config = dict(
    conditioning='class',
    cond_dropout=0.2,
    norm_position='res_post',
    qk_norm=False,
    moe='top_k',
    num_experts=64,
    patch_size=[4, 4],
    decay_fraction=0.2,
)
Rows from block 3 of a small class-conditioned image diffusion model, named by matrix and row number. Rows with one number within an expert belong to one neuron, the router's apart. Each number is 200 + 40 x the weight over its row's rms, rounded and kept within 0 to 999. All counts start at 0. After the name is the row's rms in percent of the matrix's.
Before each expert's rows are labels from the 100 images, of 14848 (inputs lightly noised), where the router gives the expert most weight on average: "top examples" is what is common among them. Only what is clearly more common there than usual is listed. The data: microscope photos of single blood and bone marrow cells.
# router: router (model.blocks.3.mlp.router.weight, 64x192), inputs 96-191
# up: expert up (model.blocks.3.mlp.up, 64x192x192), inputs 96-191
# down: expert down (model.blocks.3.mlp.down, 64x192x192, transposed), outputs 96-191

# expert 5
top examples: cell type: artefact
router.5,109,218,187,202,153,129,167,224,258,214,217,198,224,108,205,208,201,250,201,234,182,189,175,154,160,221,156,234,224,177,128,188,103,206,207,164,216,264,206,162,181,223,201,183,256,188,289,173,237,144,292,209,228,196,186,191,203,211,162,207,193,205,224,178,222,198,216,186,153,201,259,169,157,213,206,186,181,206,180,215,193,146,181,280,211,197,142,134,243,157,216,207,208,191,120,205,249
up.0,093,141,115,276,211,138,165,261,167,143,236,140,215,284,156,216,242,287,167,241,231,243,230,159,247,183,229,136,162,179,161,208,205,206,190,178,238,184,179,194,205,203,198,249,181,173,239,159,246,195,229,177,238,250,158,227,204,168,202,217,162,228,236,248,152,202,291,146,176,200,191,206,285,187,221,129,192,221,228,214,263,272,182,216,220,210,161,181,156,154,148,148,195,223,216,195,175
down.0,084,201,129,220,147,249,222,209,205,202,166,169,163,165,204,238,138,183,131,231,196,194,270,200,232,167,142,207,180,189,196,196,216,193,153,200,100,148,191,192,196,224,219,223,230,192,147,200,156,244,205,187,261,191,179,241,176,190,237,204,176,180,167,281,132,225,290,214,238,246,298,124,216,212,134,129,162,291,218,261,182,189,210,234,191,172,197,205,250,161,214,267,239,254,248,193,201
up.1,151,125,158,212,143,226,195,224,155,111,151,178,221,219,207,193,128,145,177,146,199,167,206,218,253,170,200,183,276,180,147,221,203,197,144,169,139,171,171,170,185,228,184,178,194,206,244,209,173,171,268,216,269,138,211,179,211,133,181,165,157,134,163,262,197,160,243,163,206,250,140,227,145,200,246,192,213,192,168,184,284,236,243,171,152,223,199,206,162,211,170,213,205,155,231,221,173
down.1,204,180,199,235,209,211,190,154,240,286,250,237,258,234,233,205,202,198,205,229,199,173,240,150,274,174,302,191,199,177,210,264,190,263,248,243,180,190,167,270,176,179,120,196,215,215,147,185,188,250,151,265,177,213,284,249,255,195,186,218,217,125,194,137,128,172,207,165,211,203,164,186,160,160,173,184,237,184,187,201,120,188,195,217,216,284,107,176,162,214,189,148,162,179,246,175,230
up.2,089,255,156,228,178,225,196,193,235,180,175,176,184,278,244,235,198,238,171,171,224,207,235,314,280,192,197,292,216,209,231,209,216,122,204,187,157,245,265,255,198,168,229,195,134,191,174,191,191,310,169,186,291,268,249,241,229,157,225,232,104,150,166,176,250,229,185,183,243,237,189,215,188,144,244,120,216,252,194,181,163,156,223,139,154,224,253,173,172,194,255,209,198,206,254,193,224
down.2,087,212,157,228,222,250,161,155,189,283,203,171,230,170,201,221,179,176,320,180,163,212,229,187,213,186,140,146,189,241,179,168,191,191,151,184,207,152,149,252,212,202,220,198,251,177,265,221,183,211,184,232,273,154,211,236,192,189,231,155,227,170,268,248,134,193,145,252,177,219,190,147,257,242,167,264,144,164,195,152,205,138,226,199,201,219,179,207,192,255,242,125,174,163,204,172,240
up.3,104,259,155,286,175,238,156,214,229,207,172,162,208,207,233,178,176,243,278,219,154,206,228,193,249,149,189,238,185,228,142,233,173,192,223,223,253,141,212,189,167,209,223,190,212,240,192,149,178,130,162,270,157,263,235,181,226,167,205,171,223,172,149,210,181,275,178,166,262,218,195,158,166,190,232,150,156,188,133,227,125,190,185,218,274,167,203,211,267,222,240,175,253,238,169,139,261
down.3,093,155,194,232,182,246,186,208,117,276,180,164,234,143,211,206,226,169,228,212,205,251,273,156,175,164,218,236,244,231,182,176,237,210,165,224,184,228,203,230,182,227,221,168,245,181,315,197,135,122,174,198,162,223,187,220,224,148,251,247,152,209,202,156,154,179,179,195,243,231,173,212,209,180,142,201,157,247,256,211,195,234,167,183,209,204,205,144,154,176,179,248,185,205,194,154,259
up.4,125,229,201,277,281,187,240,236,249,156,167,184,206,131,220,199,266,186,211,145,172,234,244,219,134,210,212,235,222,215,214,189,235,157,235,180,235,246,246,194,178,246,236,173,177,231,243,230,210,152,182,66,171,219,180,189,146,231,217,219,292,262,226,201,270,214,207,252,146,183,205,237,188,137,193,129,160,244,287,175,168,252,200,174,185,240,215,281,210,254,197,255,217,269,270,284,145
down.4,134,209,196,197,172,184,190,184,171,270,192,185,162,143,180,220,237,182,212,232,129,196,233,233,152,196,199,249,192,254,224,186,146,286,169,206,179,221,198,287,154,128,189,233,168,199,232,201,223,265,151,231,232,139,228,154,104,224,249,215,168,152,154,177,227,127,251,239,195,199,208,211,162,233,260,245,165,233,169,194,125,267,173,189,220,255,138,216,161,114,231,205,270,226,206,218,300
up.5,103,237,146,183,191,196,143,241,224,224,166,199,144,207,114,223,207,221,208,172,241,213,195,173,227,184,234,217,207,224,222,191,206,188,244,178,151,172,152,188,255,227,250,227,183,159,173,239,163,195,253,225,153,156,199,227,177,223,164,122,93,194,210,168,310,157,147,176,138,267,198,245,194,322,219,229,139,287,216,151,243,214,184,156,186,163,160,170,175,197,177,160,166,180,138,262,203
down.5,094,175,146,267,154,224,149,156,157,309,262,255,166,162,271,175,220,199,155,186,164,251,235,180,155,196,166,211,184,206,245,222,226,180,245,247,169,224,175,245,230,173,192,200,203,200,195,159,223,219,112,211,147,220,150,190,188,131,220,115,271,201,155,140,191,125,224,202,253,242,235,185,234,216,200,261,292,264,225,140,141,147,212,215,172,204,195,173,247,217,240,234,191,172,181,251,264
up.6,099,221,211,226,232,205,189,168,171,171,185,144,197,107,171,270,212,203,189,241,242,183,208,110,236,153,246,162,201,257,200,191,284,254,201,242,235,210,257,201,161,114,194,187,212,196,232,60,190,306,215,243,141,193,142,214,189,194,207,245,180,192,208,216,197,203,196,249,248,174,242,248,99,257,215,165,170,164,245,223,193,223,207,132,210,165,217,158,240,246,205,192,234,161,192,151,190
down.6,089,243,237,156,288,195,145,186,204,171,235,174,185,152,213,198,250,202,193,207,172,190,309,211,157,243,223,210,200,239,221,215,182,219,224,235,178,146,118,156,226,130,177,143,199,136,253,269,232,192,141,176,206,238,171,229,242,200,230,90,137,225,253,212,153,143,181,243,253,206,220,193,194,173,223,203,192,216,250,155,154,204,177,189,237,250,167,138,305,210,181,281,201,170,155,170,201
up.7,088,208,174,139,154,235,221,167,97,195,167,179,208,255,126,189,219,211,229,215,195,204,180,155,233,206,211,162,178,222,126,156,239,237,248,190,215,255,165,184,270,230,138,135,238,175,194,185,219,186,211,167,183,226,194,243,231,222,187,180,202,200,247,192,167,177,83,213,270,229,174,245,291,182,157,300,127,173,147,216,249,173,154,196,169,168,244,177,202,192,253,162,197,233,196,266,269
down.7,079,162,189,211,148,188,161,193,200,250,273,223,180,156,220,275,175,201,193,286,234,254,208,224,152,215,247,264,143,192,198,232,220,169,239,220,233,181,244,217,200,171,244,157,202,249,182,138,192,219,209,318,203,151,115,168,220,240,137,230,161,192,197,193,213,270,231,195,289,275,184,195,166,147,165,186,196,250,263,99,169,267,255,162,231,299,213,192,162,228,156,117,229,198,238,188,190

# expert 33
top examples: cell type: lymphocyte
router.33,103,189,180,96,182,229,208,193,193,214,216,98,210,269,227,151,205,213,256,213,183,173,226,181,268,186,207,205,234,141,213,232,240,224,88,216,177,275,160,203,254,229,158,225,325,176,204,215,203,203,191,153,198,263,94,178,236,171,219,254,233,217,232,272,191,214,287,222,194,203,214,187,212,184,196,211,131,300,222,226,177,234,207,150,249,165,198,248,231,183,220,209,105,143,164,203,201
up.0,094,178,240,169,94,153,151,174,135,171,130,199,209,224,196,149,206,184,180,132,179,227,151,227,217,199,168,211,202,159,209,190,198,134,120,172,268,232,243,224,180,142,248,157,191,212,168,141,237,156,191,202,217,213,269,259,166,168,270,177,144,233,286,225,187,208,139,224,261,118,247,180,182,224,230,208,237,184,210,183,163,247,226,253,196,217,120,229,170,184,203,214,176,244,187,113,213
down.0,084,237,216,171,218,149,214,195,188,253,223,154,211,204,156,242,199,216,226,210,182,243,237,198,182,232,164,183,207,205,218,167,230,221,131,237,181,285,180,197,146,164,160,169,236,263,176,202,216,116,166,161,215,172,167,132,226,213,219,210,230,263,131,219,229,189,199,172,237,211,156,233,196,150,257,203,238,159,139,144,148,206,215,164,128,236,189,206,226,247,265,234,183,218,200,219,263
up.1,106,154,221,146,193,178,197,265,153,117,144,177,178,162,223,206,188,197,277,132,214,178,192,185,222,215,202,264,217,189,190,210,231,207,203,236,173,245,140,121,209,201,207,264,192,140,190,194,202,192,192,181,178,175,222,188,197,185,185,186,174,219,177,121,173,231,244,229,267,235,131,191,219,250,251,199,218,132,232,255,250,221,241,158,120,168,134,138,216,125,219,285,166,165,215,118,229
down.1,123,189,248,210,287,158,198,245,184,220,213,208,215,177,238,140,263,250,194,211,153,185,230,221,221,236,169,188,199,239,248,226,190,191,278,239,175,165,193,177,118,213,235,301,194,208,165,207,198,186,190,182,216,156,205,129,264,158,196,167,237,238,224,271,162,157,207,140,178,236,159,235,156,225,147,172,104,234,212,183,203,167,255,185,241,174,162,207,186,141,211,193,166,153,247,210,290
up.2,102,115,232,223,207,194,245,165,251,202,192,267,178,106,252,249,199,219,203,213,183,191,116,172,198,198,268,228,242,214,205,154,218,231,143,191,115,217,175,284,222,159,214,164,164,209,224,201,229,176,200,215,182,265,226,317,173,215,74,200,178,148,240,171,134,222,171,184,266,263,229,173,191,276,167,239,192,203,214,231,241,169,170,121,196,179,196,158,229,155,151,213,157,203,220,197,173
down.2,092,193,250,226,180,194,230,178,152,265,192,226,254,229,172,177,214,229,148,240,178,160,227,148,167,189,226,217,208,287,209,193,118,218,274,238,169,193,194,202,187,145,205,180,205,235,150,223,170,178,164,205,229,208,285,191,245,280,186,226,209,262,244,184,189,200,182,181,144,215,104,238,167,224,147,210,221,261,201,146,198,239,170,192,289,202,223,197,213,169,233,219,176,210,178,137,285
up.3,094,284,183,138,176,196,279,178,231,130,231,211,229,212,184,200,185,194,213,211,180,204,249,224,152,211,226,70,139,240,225,190,200,204,277,214,139,229,254,223,261,176,227,227,185,278,219,219,230,227,238,155,200,223,303,136,202,223,206,190,222,230,211,191,253,223,139,125,191,170,152,172,158,205,250,195,172,230,129,205,281,197,150,193,199,147,143,172,163,227,255,249,213,241,135,250,204
down.3,100,265,165,164,174,205,197,176,227,207,166,245,239,241,209,187,157,270,113,241,196,187,189,120,166,168,221,170,256,239,260,162,168,207,272,148,188,130,146,285,177,257,163,185,238,218,272,202,161,178,220,214,159,207,205,168,197,178,105,192,207,275,206,210,164,179,189,221,238,209,184,188,128,175,197,255,213,177,198,208,175,186,290,129,293,243,187,250,224,162,201,185,141,240,143,185,87
up.4,100,208,202,208,187,225,215,241,182,176,259,299,169,189,156,233,231,233,211,133,182,239,237,237,177,214,170,162,165,254,218,217,212,137,166,192,190,218,169,185,138,180,158,107,112,218,173,233,271,198,187,193,182,270,247,209,159,178,247,160,227,214,173,214,225,141,176,218,189,210,249,215,247,134,179,192,154,213,259,134,312,190,166,190,214,206,165,224,185,240,292,220,242,230,185,231,212
down.4,114,216,138,183,265,215,165,201,177,270,188,226,193,190,224,172,153,210,158,201,135,222,242,197,266,221,182,192,259,202,234,140,182,217,177,222,206,246,214,181,184,181,229,166,297,230,229,197,173,158,239,182,150,130,252,175,163,271,207,203,265,205,196,220,230,196,189,241,170,186,178,283,41,218,197,196,253,220,221,215,152,247,257,156,242,165,200,258,230,221,192,183,226,332,211,201,187
up.5,081,204,217,214,227,212,246,179,257,138,148,206,153,213,172,156,187,187,216,199,173,149,159,199,209,193,175,225,217,192,262,196,163,132,238,231,197,182,162,269,204,91,175,192,177,140,237,174,215,194,179,136,193,292,218,233,203,228,187,168,171,273,194,263,203,191,135,221,206,209,198,169,135,260,262,103,205,187,224,219,236,196,212,135,187,219,217,188,223,168,194,236,244,228,265,246,245
down.5,085,229,249,178,171,207,142,265,218,196,194,177,191,270,157,213,315,185,163,220,182,188,181,202,165,230,185,211,221,124,192,222,66,245,239,148,181,125,102,182,226,197,218,256,227,166,164,219,203,147,219,118,349,116,280,162,178,239,188,185,204,186,176,178,178,265,213,211,151,228,194,152,151,185,174,263,196,238,180,168,189,212,240,273,213,208,184,245,241,186,208,128,218,190,123,103,214
up.6,085,194,142,176,208,189,218,228,211,208,217,188,271,232,224,221,201,160,230,299,115,215,202,156,217,220,154,198,201,184,265,188,206,189,276,213,240,213,228,140,208,211,238,139,148,199,282,218,257,195,201,267,235,238,149,144,237,231,200,241,128,136,238,235,154,147,201,174,165,228,192,155,299,262,156,201,278,169,215,152,305,171,223,158,196,245,208,184,137,164,146,202,148,160,199,231,227
down.6,087,157,220,212,167,177,215,184,217,186,249,292,172,171,253,203,223,192,192,180,205,191,162,195,210,196,173,175,208,79,176,235,230,223,146,201,235,221,130,243,205,224,200,245,194,233,148,211,244,238,170,281,135,222,177,191,239,166,262,202,179,224,217,222,117,186,221,286,176,214,194,224,216,253,200,217,179,257,138,211,89,211,255,165,218,207,96,198,157,202,187,232,219,143,220,211,172
up.7,094,228,211,221,275,218,138,190,194,227,164,194,213,220,215,156,221,187,112,108,199,191,220,238,208,252,184,184,203,254,242,274,262,287,184,124,244,195,293,176,217,181,234,174,218,208,131,271,175,271,201,228,191,183,233,204,199,185,226,280,171,129,226,261,154,272,188,157,246,128,229,117,167,144,203,158,196,199,229,233,205,180,194,179,261,162,250,169,178,200,239,122,238,168,214,231,181
down.7,090,196,193,216,331,147,227,167,211,276,162,200,194,232,268,163,218,240,189,208,139,245,137,167,118,165,181,165,231,221,182,142,152,230,106,161,191,208,213,196,152,233,153,225,219,221,334,174,203,171,172,227,244,135,243,159,230,224,187,169,182,166,157,208,214,167,237,256,173,163,206,281,186,234,184,255,218,154,181,176,235,115,195,198,196,200,150,179,146,187,221,148,153,226,166,208,193

# expert 1
top examples: cell type: erythroblast
router.1,106,216,182,148,164,230,208,185,206,203,199,275,230,135,171,207,148,238,250,197,175,221,253,130,259,191,205,207,203,179,155,164,213,180,299,245,179,277,159,180,231,168,153,212,180,154,202,221,188,160,197,230,208,123,148,188,271,168,133,185,198,231,276,197,197,172,182,181,190,279,224,215,127,235,168,192,155,194,186,215,188,240,188,165,269,136,164,258,156,200,230,155,187,137,161,140,254
up.0,092,210,176,248,155,173,159,105,232,201,194,284,226,168,127,200,242,162,215,163,149,138,202,235,256,184,272,155,185,155,236,247,168,218,179,144,213,213,189,255,203,216,200,158,197,196,181,256,177,270,238,175,195,233,192,131,242,260,180,185,205,183,181,204,222,230,188,154,179,248,263,129,176,141,265,209,133,299,111,186,161,205,209,263,234,309,225,251,277,199,246,252,162,168,237,241,207
down.0,089,224,41,162,209,179,229,200,224,189,184,175,189,173,196,227,98,188,176,194,177,170,184,132,193,209,97,248,194,249,208,194,141,210,213,251,175,200,254,157,167,223,160,172,195,223,194,133,162,230,187,206,196,218,224,204,189,254,181,153,151,294,248,216,216,268,207,236,230,263,206,271,138,172,185,172,147,193,184,239,204,175,246,208,173,185,210,175,254,217,189,180,173,246,247,215,263
up.1,213,164,127,244,166,134,232,273,238,186,164,224,182,210,203,117,182,256,241,258,231,206,219,273,188,176,207,180,207,242,187,157,182,155,218,208,208,96,220,224,175,269,157,209,216,193,185,187,180,229,198,125,147,166,182,219,179,237,159,241,213,131,239,224,220,175,208,204,220,175,135,185,197,229,187,198,264,162,182,237,159,178,172,194,245,266,204,219,218,201,219,207,202,227,100,205,147
down.1,223,223,199,230,225,224,188,200,182,295,225,180,242,235,239,278,219,207,203,160,193,143,163,166,216,192,176,166,260,238,157,192,223,223,170,147,238,202,229,204,188,210,192,216,215,277,215,103,273,159,178,212,194,213,223,258,220,186,177,140,235,165,182,220,210,187,200,215,177,147,182,200,130,204,137,206,151,123,229,221,59,196,223,204,271,175,181,261,126,113,184,243,231,235,164,186,207
up.2,097,171,160,205,190,86,237,247,163,205,223,225,135,238,187,255,195,183,212,184,166,199,189,147,178,173,190,189,212,200,194,232,267,164,184,177,205,235,151,186,198,248,211,228,202,222,240,117,204,192,315,224,227,188,140,179,205,157,193,230,187,189,203,215,63,169,217,177,258,213,221,256,155,276,196,231,175,204,135,222,320,247,257,172,150,207,201,158,201,210,163,220,235,199,203,165,178
down.2,105,207,219,191,152,165,198,214,170,214,241,192,174,134,212,193,201,248,166,174,163,167,250,192,153,181,146,130,165,163,224,293,183,194,244,156,214,208,239,227,200,151,158,174,154,156,272,188,212,241,186,201,198,209,209,167,166,204,206,150,212,235,204,239,278,233,249,279,213,248,187,144,180,180,220,176,160,191,183,211,158,215,195,159,224,280,220,197,201,156,223,216,201,251,230,159,243
up.3,095,161,213,205,184,226,161,120,151,189,191,224,157,143,233,228,197,125,167,251,200,184,238,277,196,202,250,240,218,200,196,188,219,192,117,217,250,164,196,242,181,188,239,177,168,278,266,226,186,253,164,194,215,174,139,273,209,175,185,271,200,164,188,211,153,251,170,210,178,146,149,207,135,211,169,128,145,144,232,129,205,221,143,178,123,209,232,255,238,193,194,228,179,193,181,221,106
down.3,092,254,183,187,216,183,224,202,271,248,227,207,320,216,232,228,320,202,193,184,145,214,214,186,229,202,208,205,163,199,174,238,223,184,234,190,199,165,159,226,131,210,177,203,237,187,192,158,195,182,182,162,247,200,179,161,169,208,185,189,213,221,204,215,229,208,229,268,244,297,175,277,205,172,160,178,183,223,241,207,221,242,135,172,186,170,149,193,188,244,187,137,249,177,185,190,215
up.4,141,228,240,206,146,239,199,101,160,249,127,173,263,184,206,231,266,136,282,186,155,231,228,210,240,285,244,168,232,209,216,253,197,207,211,214,213,257,247,223,251,216,158,187,218,181,142,139,195,178,233,199,253,192,73,195,226,226,159,166,242,202,272,237,168,246,211,223,145,166,249,181,171,264,247,182,178,225,220,178,179,187,201,226,190,197,193,202,259,176,220,144,208,202,163,201,193
down.4,133,183,219,188,203,154,251,156,194,210,182,226,181,210,154,324,195,180,110,117,167,152,202,112,135,238,143,189,272,169,254,191,180,250,206,208,188,214,187,179,147,204,206,227,190,127,222,173,165,261,170,250,198,165,200,158,218,229,181,198,197,218,126,198,228,222,265,208,229,271,221,227,259,219,210,218,223,223,256,169,273,188,217,145,179,155,111,152,116,194,152,206,232,261,182,166,265
up.5,106,186,199,178,132,179,200,193,137,164,176,196,192,167,175,182,108,141,148,204,204,216,203,195,179,166,173,244,155,229,306,167,256,229,201,157,215,154,220,203,245,191,226,215,232,203,122,206,116,247,182,126,228,252,280,272,203,182,176,158,227,177,156,256,136,194,222,229,170,197,169,229,176,224,156,157,242,261,193,171,190,121,197,150,148,260,189,222,229,197,179,219,238,232,180,197,243
down.5,099,196,189,286,114,189,196,257,159,316,244,243,217,189,193,215,201,255,230,228,156,137,206,229,150,214,139,241,214,153,225,177,158,183,173,129,258,183,199,210,200,241,187,147,165,177,203,162,225,181,175,201,191,101,233,233,129,206,152,217,217,168,215,179,314,170,230,220,154,212,197,176,197,214,235,222,164,148,226,254,187,137,215,177,249,224,121,241,188,144,177,178,166,221,225,201,193
up.6,108,244,193,204,253,257,236,221,227,112,305,214,195,182,179,227,265,196,227,186,213,171,208,221,214,199,214,280,180,194,134,228,173,203,151,95,130,247,179,163,236,196,190,269,211,241,224,161,229,166,234,201,191,233,122,230,181,211,153,209,193,205,179,146,286,176,145,191,239,239,225,186,213,233,166,174,246,191,217,245,248,292,221,185,190,207,152,165,128,221,165,211,219,152,260,177,262
down.6,107,128,189,226,183,193,173,263,242,287,209,209,190,189,265,249,194,172,180,216,195,182,237,214,199,202,149,210,200,174,177,204,155,149,232,161,145,194,169,215,220,141,232,295,196,164,230,248,218,271,162,166,240,187,206,139,136,241,193,272,194,196,221,189,248,197,233,257,213,262,154,159,211,219,259,319,180,167,204,147,161,214,127,220,251,168,175,264,233,185,93,165,169,186,242,213,219
up.7,104,168,230,200,141,274,230,179,185,199,207,198,146,195,234,170,179,170,196,166,240,208,174,223,282,234,275,242,171,192,186,188,261,116,138,183,196,233,220,124,154,237,161,161,203,139,153,257,213,176,187,226,162,255,115,245,235,152,241,236,199,235,217,233,229,224,227,206,188,188,236,205,138,272,195,155,219,229,130,194,107,212,242,107,117,167,242,246,209,221,221,183,268,213,150,205,190
down.7,093,155,167,186,172,181,185,244,203,171,216,214,138,272,172,214,117,201,201,163,165,190,209,104,195,235,168,201,229,202,254,185,210,246,165,171,223,197,171,113,257,172,181,252,224,199,244,161,215,232,211,238,228,199,211,241,145,178,189,246,230,200,124,174,142,171,194,217,179,250,187,226,254,289,185,159,150,225,253,313,240,249,220,214,283,199,176,224,91,164,224,174,186,157,138,191,177

# expert 19
top examples: cell type: artefact
router.19,096,193,178,250,196,244,243,182,183,210,226,163,191,131,165,212,234,241,222,190,196,172,231,174,211,227,232,219,216,263,137,192,150,181,241,285,123,276,185,186,227,238,190,241,230,222,219,187,159,178,195,169,243,207,192,123,205,187,195,235,182,231,256,210,93,224,176,125,170,260,180,195,255,208,224,213,208,185,180,199,182,190,194,245,160,158,215,198,177,214,145,107,96,161,192,233,219
up.0,097,221,232,214,161,140,157,148,256,162,170,154,149,177,163,255,178,248,145,132,204,259,196,190,246,153,144,260,187,239,234,220,247,179,234,290,222,255,237,128,190,242,141,220,259,144,253,283,164,231,222,240,224,256,219,219,221,243,164,202,186,288,169,250,154,225,194,194,154,195,176,203,176,225,167,191,137,195,238,231,208,267,184,241,126,191,195,201,203,156,160,230,209,156,230,277,196
down.0,084,215,233,218,181,220,129,206,210,250,167,245,197,202,159,104,223,158,182,297,154,182,158,183,180,182,183,119,255,187,158,158,146,258,224,265,221,196,220,204,213,195,181,200,165,128,245,149,227,170,222,152,286,179,204,197,219,201,196,200,207,166,214,197,223,231,237,212,81,207,177,232,123,169,295,198,234,220,175,162,175,213,212,243,236,82,104,163,204,230,137,231,239,219,207,202,245
up.1,090,190,109,202,221,198,135,169,207,119,259,247,275,187,221,216,250,196,219,156,240,301,233,139,174,173,133,257,158,193,151,199,186,125,140,93,163,239,217,152,113,154,173,179,170,204,158,213,85,195,196,175,217,224,149,262,195,211,214,222,193,251,221,186,181,138,166,187,265,228,180,208,199,183,249,134,191,188,187,213,195,202,238,218,227,205,200,215,223,182,160,268,199,193,222,192,161
down.1,083,186,184,194,224,206,197,177,174,226,221,167,231,136,203,226,235,180,213,278,214,186,212,118,167,177,187,170,284,201,238,135,241,115,233,201,202,149,245,155,246,172,273,173,143,182,200,219,213,188,176,243,168,184,169,201,149,194,158,164,207,163,126,182,127,191,220,196,189,194,180,218,163,153,229,206,196,219,245,165,215,207,219,188,259,163,189,213,184,166,215,252,157,112,222,245,256
up.2,084,149,231,214,207,202,303,208,209,161,251,276,104,199,329,125,218,213,166,177,242,200,121,188,218,197,227,188,165,190,219,195,195,169,199,130,219,220,200,216,207,178,148,159,226,205,152,201,214,135,178,174,157,232,141,207,228,162,230,169,212,178,167,232,243,171,246,284,176,230,164,259,196,220,169,161,263,198,195,224,208,160,232,199,212,165,166,174,210,223,243,190,218,215,194,226,167
down.2,082,215,268,202,204,250,169,188,163,212,212,202,166,251,220,174,137,181,136,179,119,184,293,218,187,187,188,137,171,133,203,161,163,218,240,193,192,162,268,263,267,225,277,160,175,191,206,175,169,131,192,197,163,199,262,163,219,276,191,221,181,210,248,203,289,213,157,273,253,205,264,248,208,178,168,256,197,262,172,209,210,228,163,155,190,231,219,215,170,158,187,231,179,192,214,204,238
up.3,094,158,195,232,226,268,157,225,216,201,213,204,253,229,135,251,114,218,198,165,261,286,175,214,186,240,192,233,265,205,187,192,217,221,170,207,272,201,177,161,198,205,205,186,257,176,233,145,209,232,143,232,230,167,205,237,158,277,204,264,155,278,271,177,182,209,184,207,153,222,230,160,193,250,271,153,196,151,200,171,160,213,162,252,178,149,176,223,248,143,240,239,220,160,218,262,185
down.3,082,238,253,204,197,207,138,195,134,243,164,349,187,208,192,114,207,172,179,219,145,172,172,231,170,180,181,231,121,229,221,166,248,211,265,203,160,238,198,153,206,187,255,283,221,183,202,170,193,178,237,164,233,268,239,159,171,222,196,196,211,207,251,241,200,247,205,274,144,236,151,240,154,197,248,191,152,243,160,189,121,178,153,175,244,208,178,259,174,174,259,178,246,194,325,167,268
up.4,151,217,169,136,212,183,174,87,255,211,109,212,242,167,122,177,145,262,229,229,162,280,209,169,182,193,227,221,228,187,194,225,169,204,210,201,216,268,238,227,229,254,260,202,106,148,218,223,192,119,237,226,250,233,191,223,248,209,138,201,136,199,190,247,182,211,250,239,242,241,181,215,216,129,263,269,199,206,159,203,239,181,212,193,202,113,182,172,166,224,276,104,165,201,230,128,209
down.4,148,202,251,173,216,195,177,184,181,338,149,264,171,178,253,142,163,205,155,171,172,175,161,249,185,208,263,226,159,164,111,93,232,228,194,148,182,219,182,236,181,153,203,235,229,194,259,117,176,207,187,223,265,151,178,218,214,236,163,287,185,219,164,224,227,217,233,195,268,245,192,211,219,128,230,177,261,210,180,174,126,247,238,209,154,96,176,159,243,173,198,223,261,210,134,196,197
up.5,138,186,231,194,146,166,144,140,175,176,199,259,171,194,204,173,218,201,283,187,187,209,208,156,279,244,171,185,176,256,167,171,209,147,197,245,231,247,263,218,191,222,262,150,184,167,209,256,196,143,146,186,256,180,253,167,193,204,200,203,173,259,235,223,231,203,189,232,152,199,211,225,186,195,238,128,125,211,196,144,146,184,167,245,300,258,198,151,163,250,292,174,186,243,171,148,198
down.5,134,210,275,191,222,169,170,206,207,324,111,189,216,204,253,251,219,166,161,268,163,204,268,86,194,207,242,142,247,152,209,131,208,178,224,207,216,208,178,229,200,236,228,202,223,148,291,155,219,196,196,218,206,215,188,164,236,199,187,171,245,201,170,126,173,233,297,205,163,214,151,225,130,175,252,242,103,181,175,144,90,181,186,231,228,176,134,259,197,222,170,287,193,177,181,194,199
up.6,087,78,155,200,164,227,279,172,228,164,201,254,196,174,163,225,276,200,163,204,254,191,161,191,293,223,222,148,178,161,184,225,247,187,256,216,175,131,176,216,194,171,243,215,158,153,191,157,232,195,192,229,181,239,230,248,170,233,156,185,198,225,185,229,223,231,226,246,170,169,284,257,196,270,222,255,153,216,285,196,210,182,200,172,161,173,205,140,183,256,196,141,200,161,191,174,189
down.6,084,261,206,195,162,177,246,164,290,220,192,91,173,136,246,159,288,214,194,165,170,149,152,118,174,241,229,213,154,175,212,245,208,219,179,185,185,219,167,179,208,189,286,185,211,193,204,218,200,270,168,265,189,202,247,162,154,193,190,190,223,224,214,164,160,145,163,231,160,140,170,176,201,148,202,217,230,184,207,244,200,204,227,136,209,170,181,153,117,261,198,231,207,232,193,166,223
up.7,116,158,231,239,248,189,257,188,222,188,227,196,160,267,279,190,209,236,246,264,147,176,188,198,203,140,129,280,199,231,191,203,189,145,139,122,211,144,253,213,184,198,249,238,240,264,219,206,229,213,186,178,167,172,201,257,176,228,255,200,215,267,161,149,141,177,211,235,160,150,190,211,195,154,173,198,234,214,206,184,207,200,247,292,150,214,195,206,187,212,188,209,260,174,182,259,265
down.7,110,137,194,245,227,237,220,209,212,221,145,138,135,222,171,203,231,190,169,204,194,225,146,211,160,97,151,246,215,236,233,205,195,171,215,144,240,136,224,255,230,220,183,280,236,206,234,141,124,274,236,204,147,180,227,203,137,200,194,195,210,178,214,140,233,191,209,163,213,205,179,233,121,221,180,203,160,220,246,181,209,205,239,160,301,203,240,181,219,203,240,269,186,221,170,197,215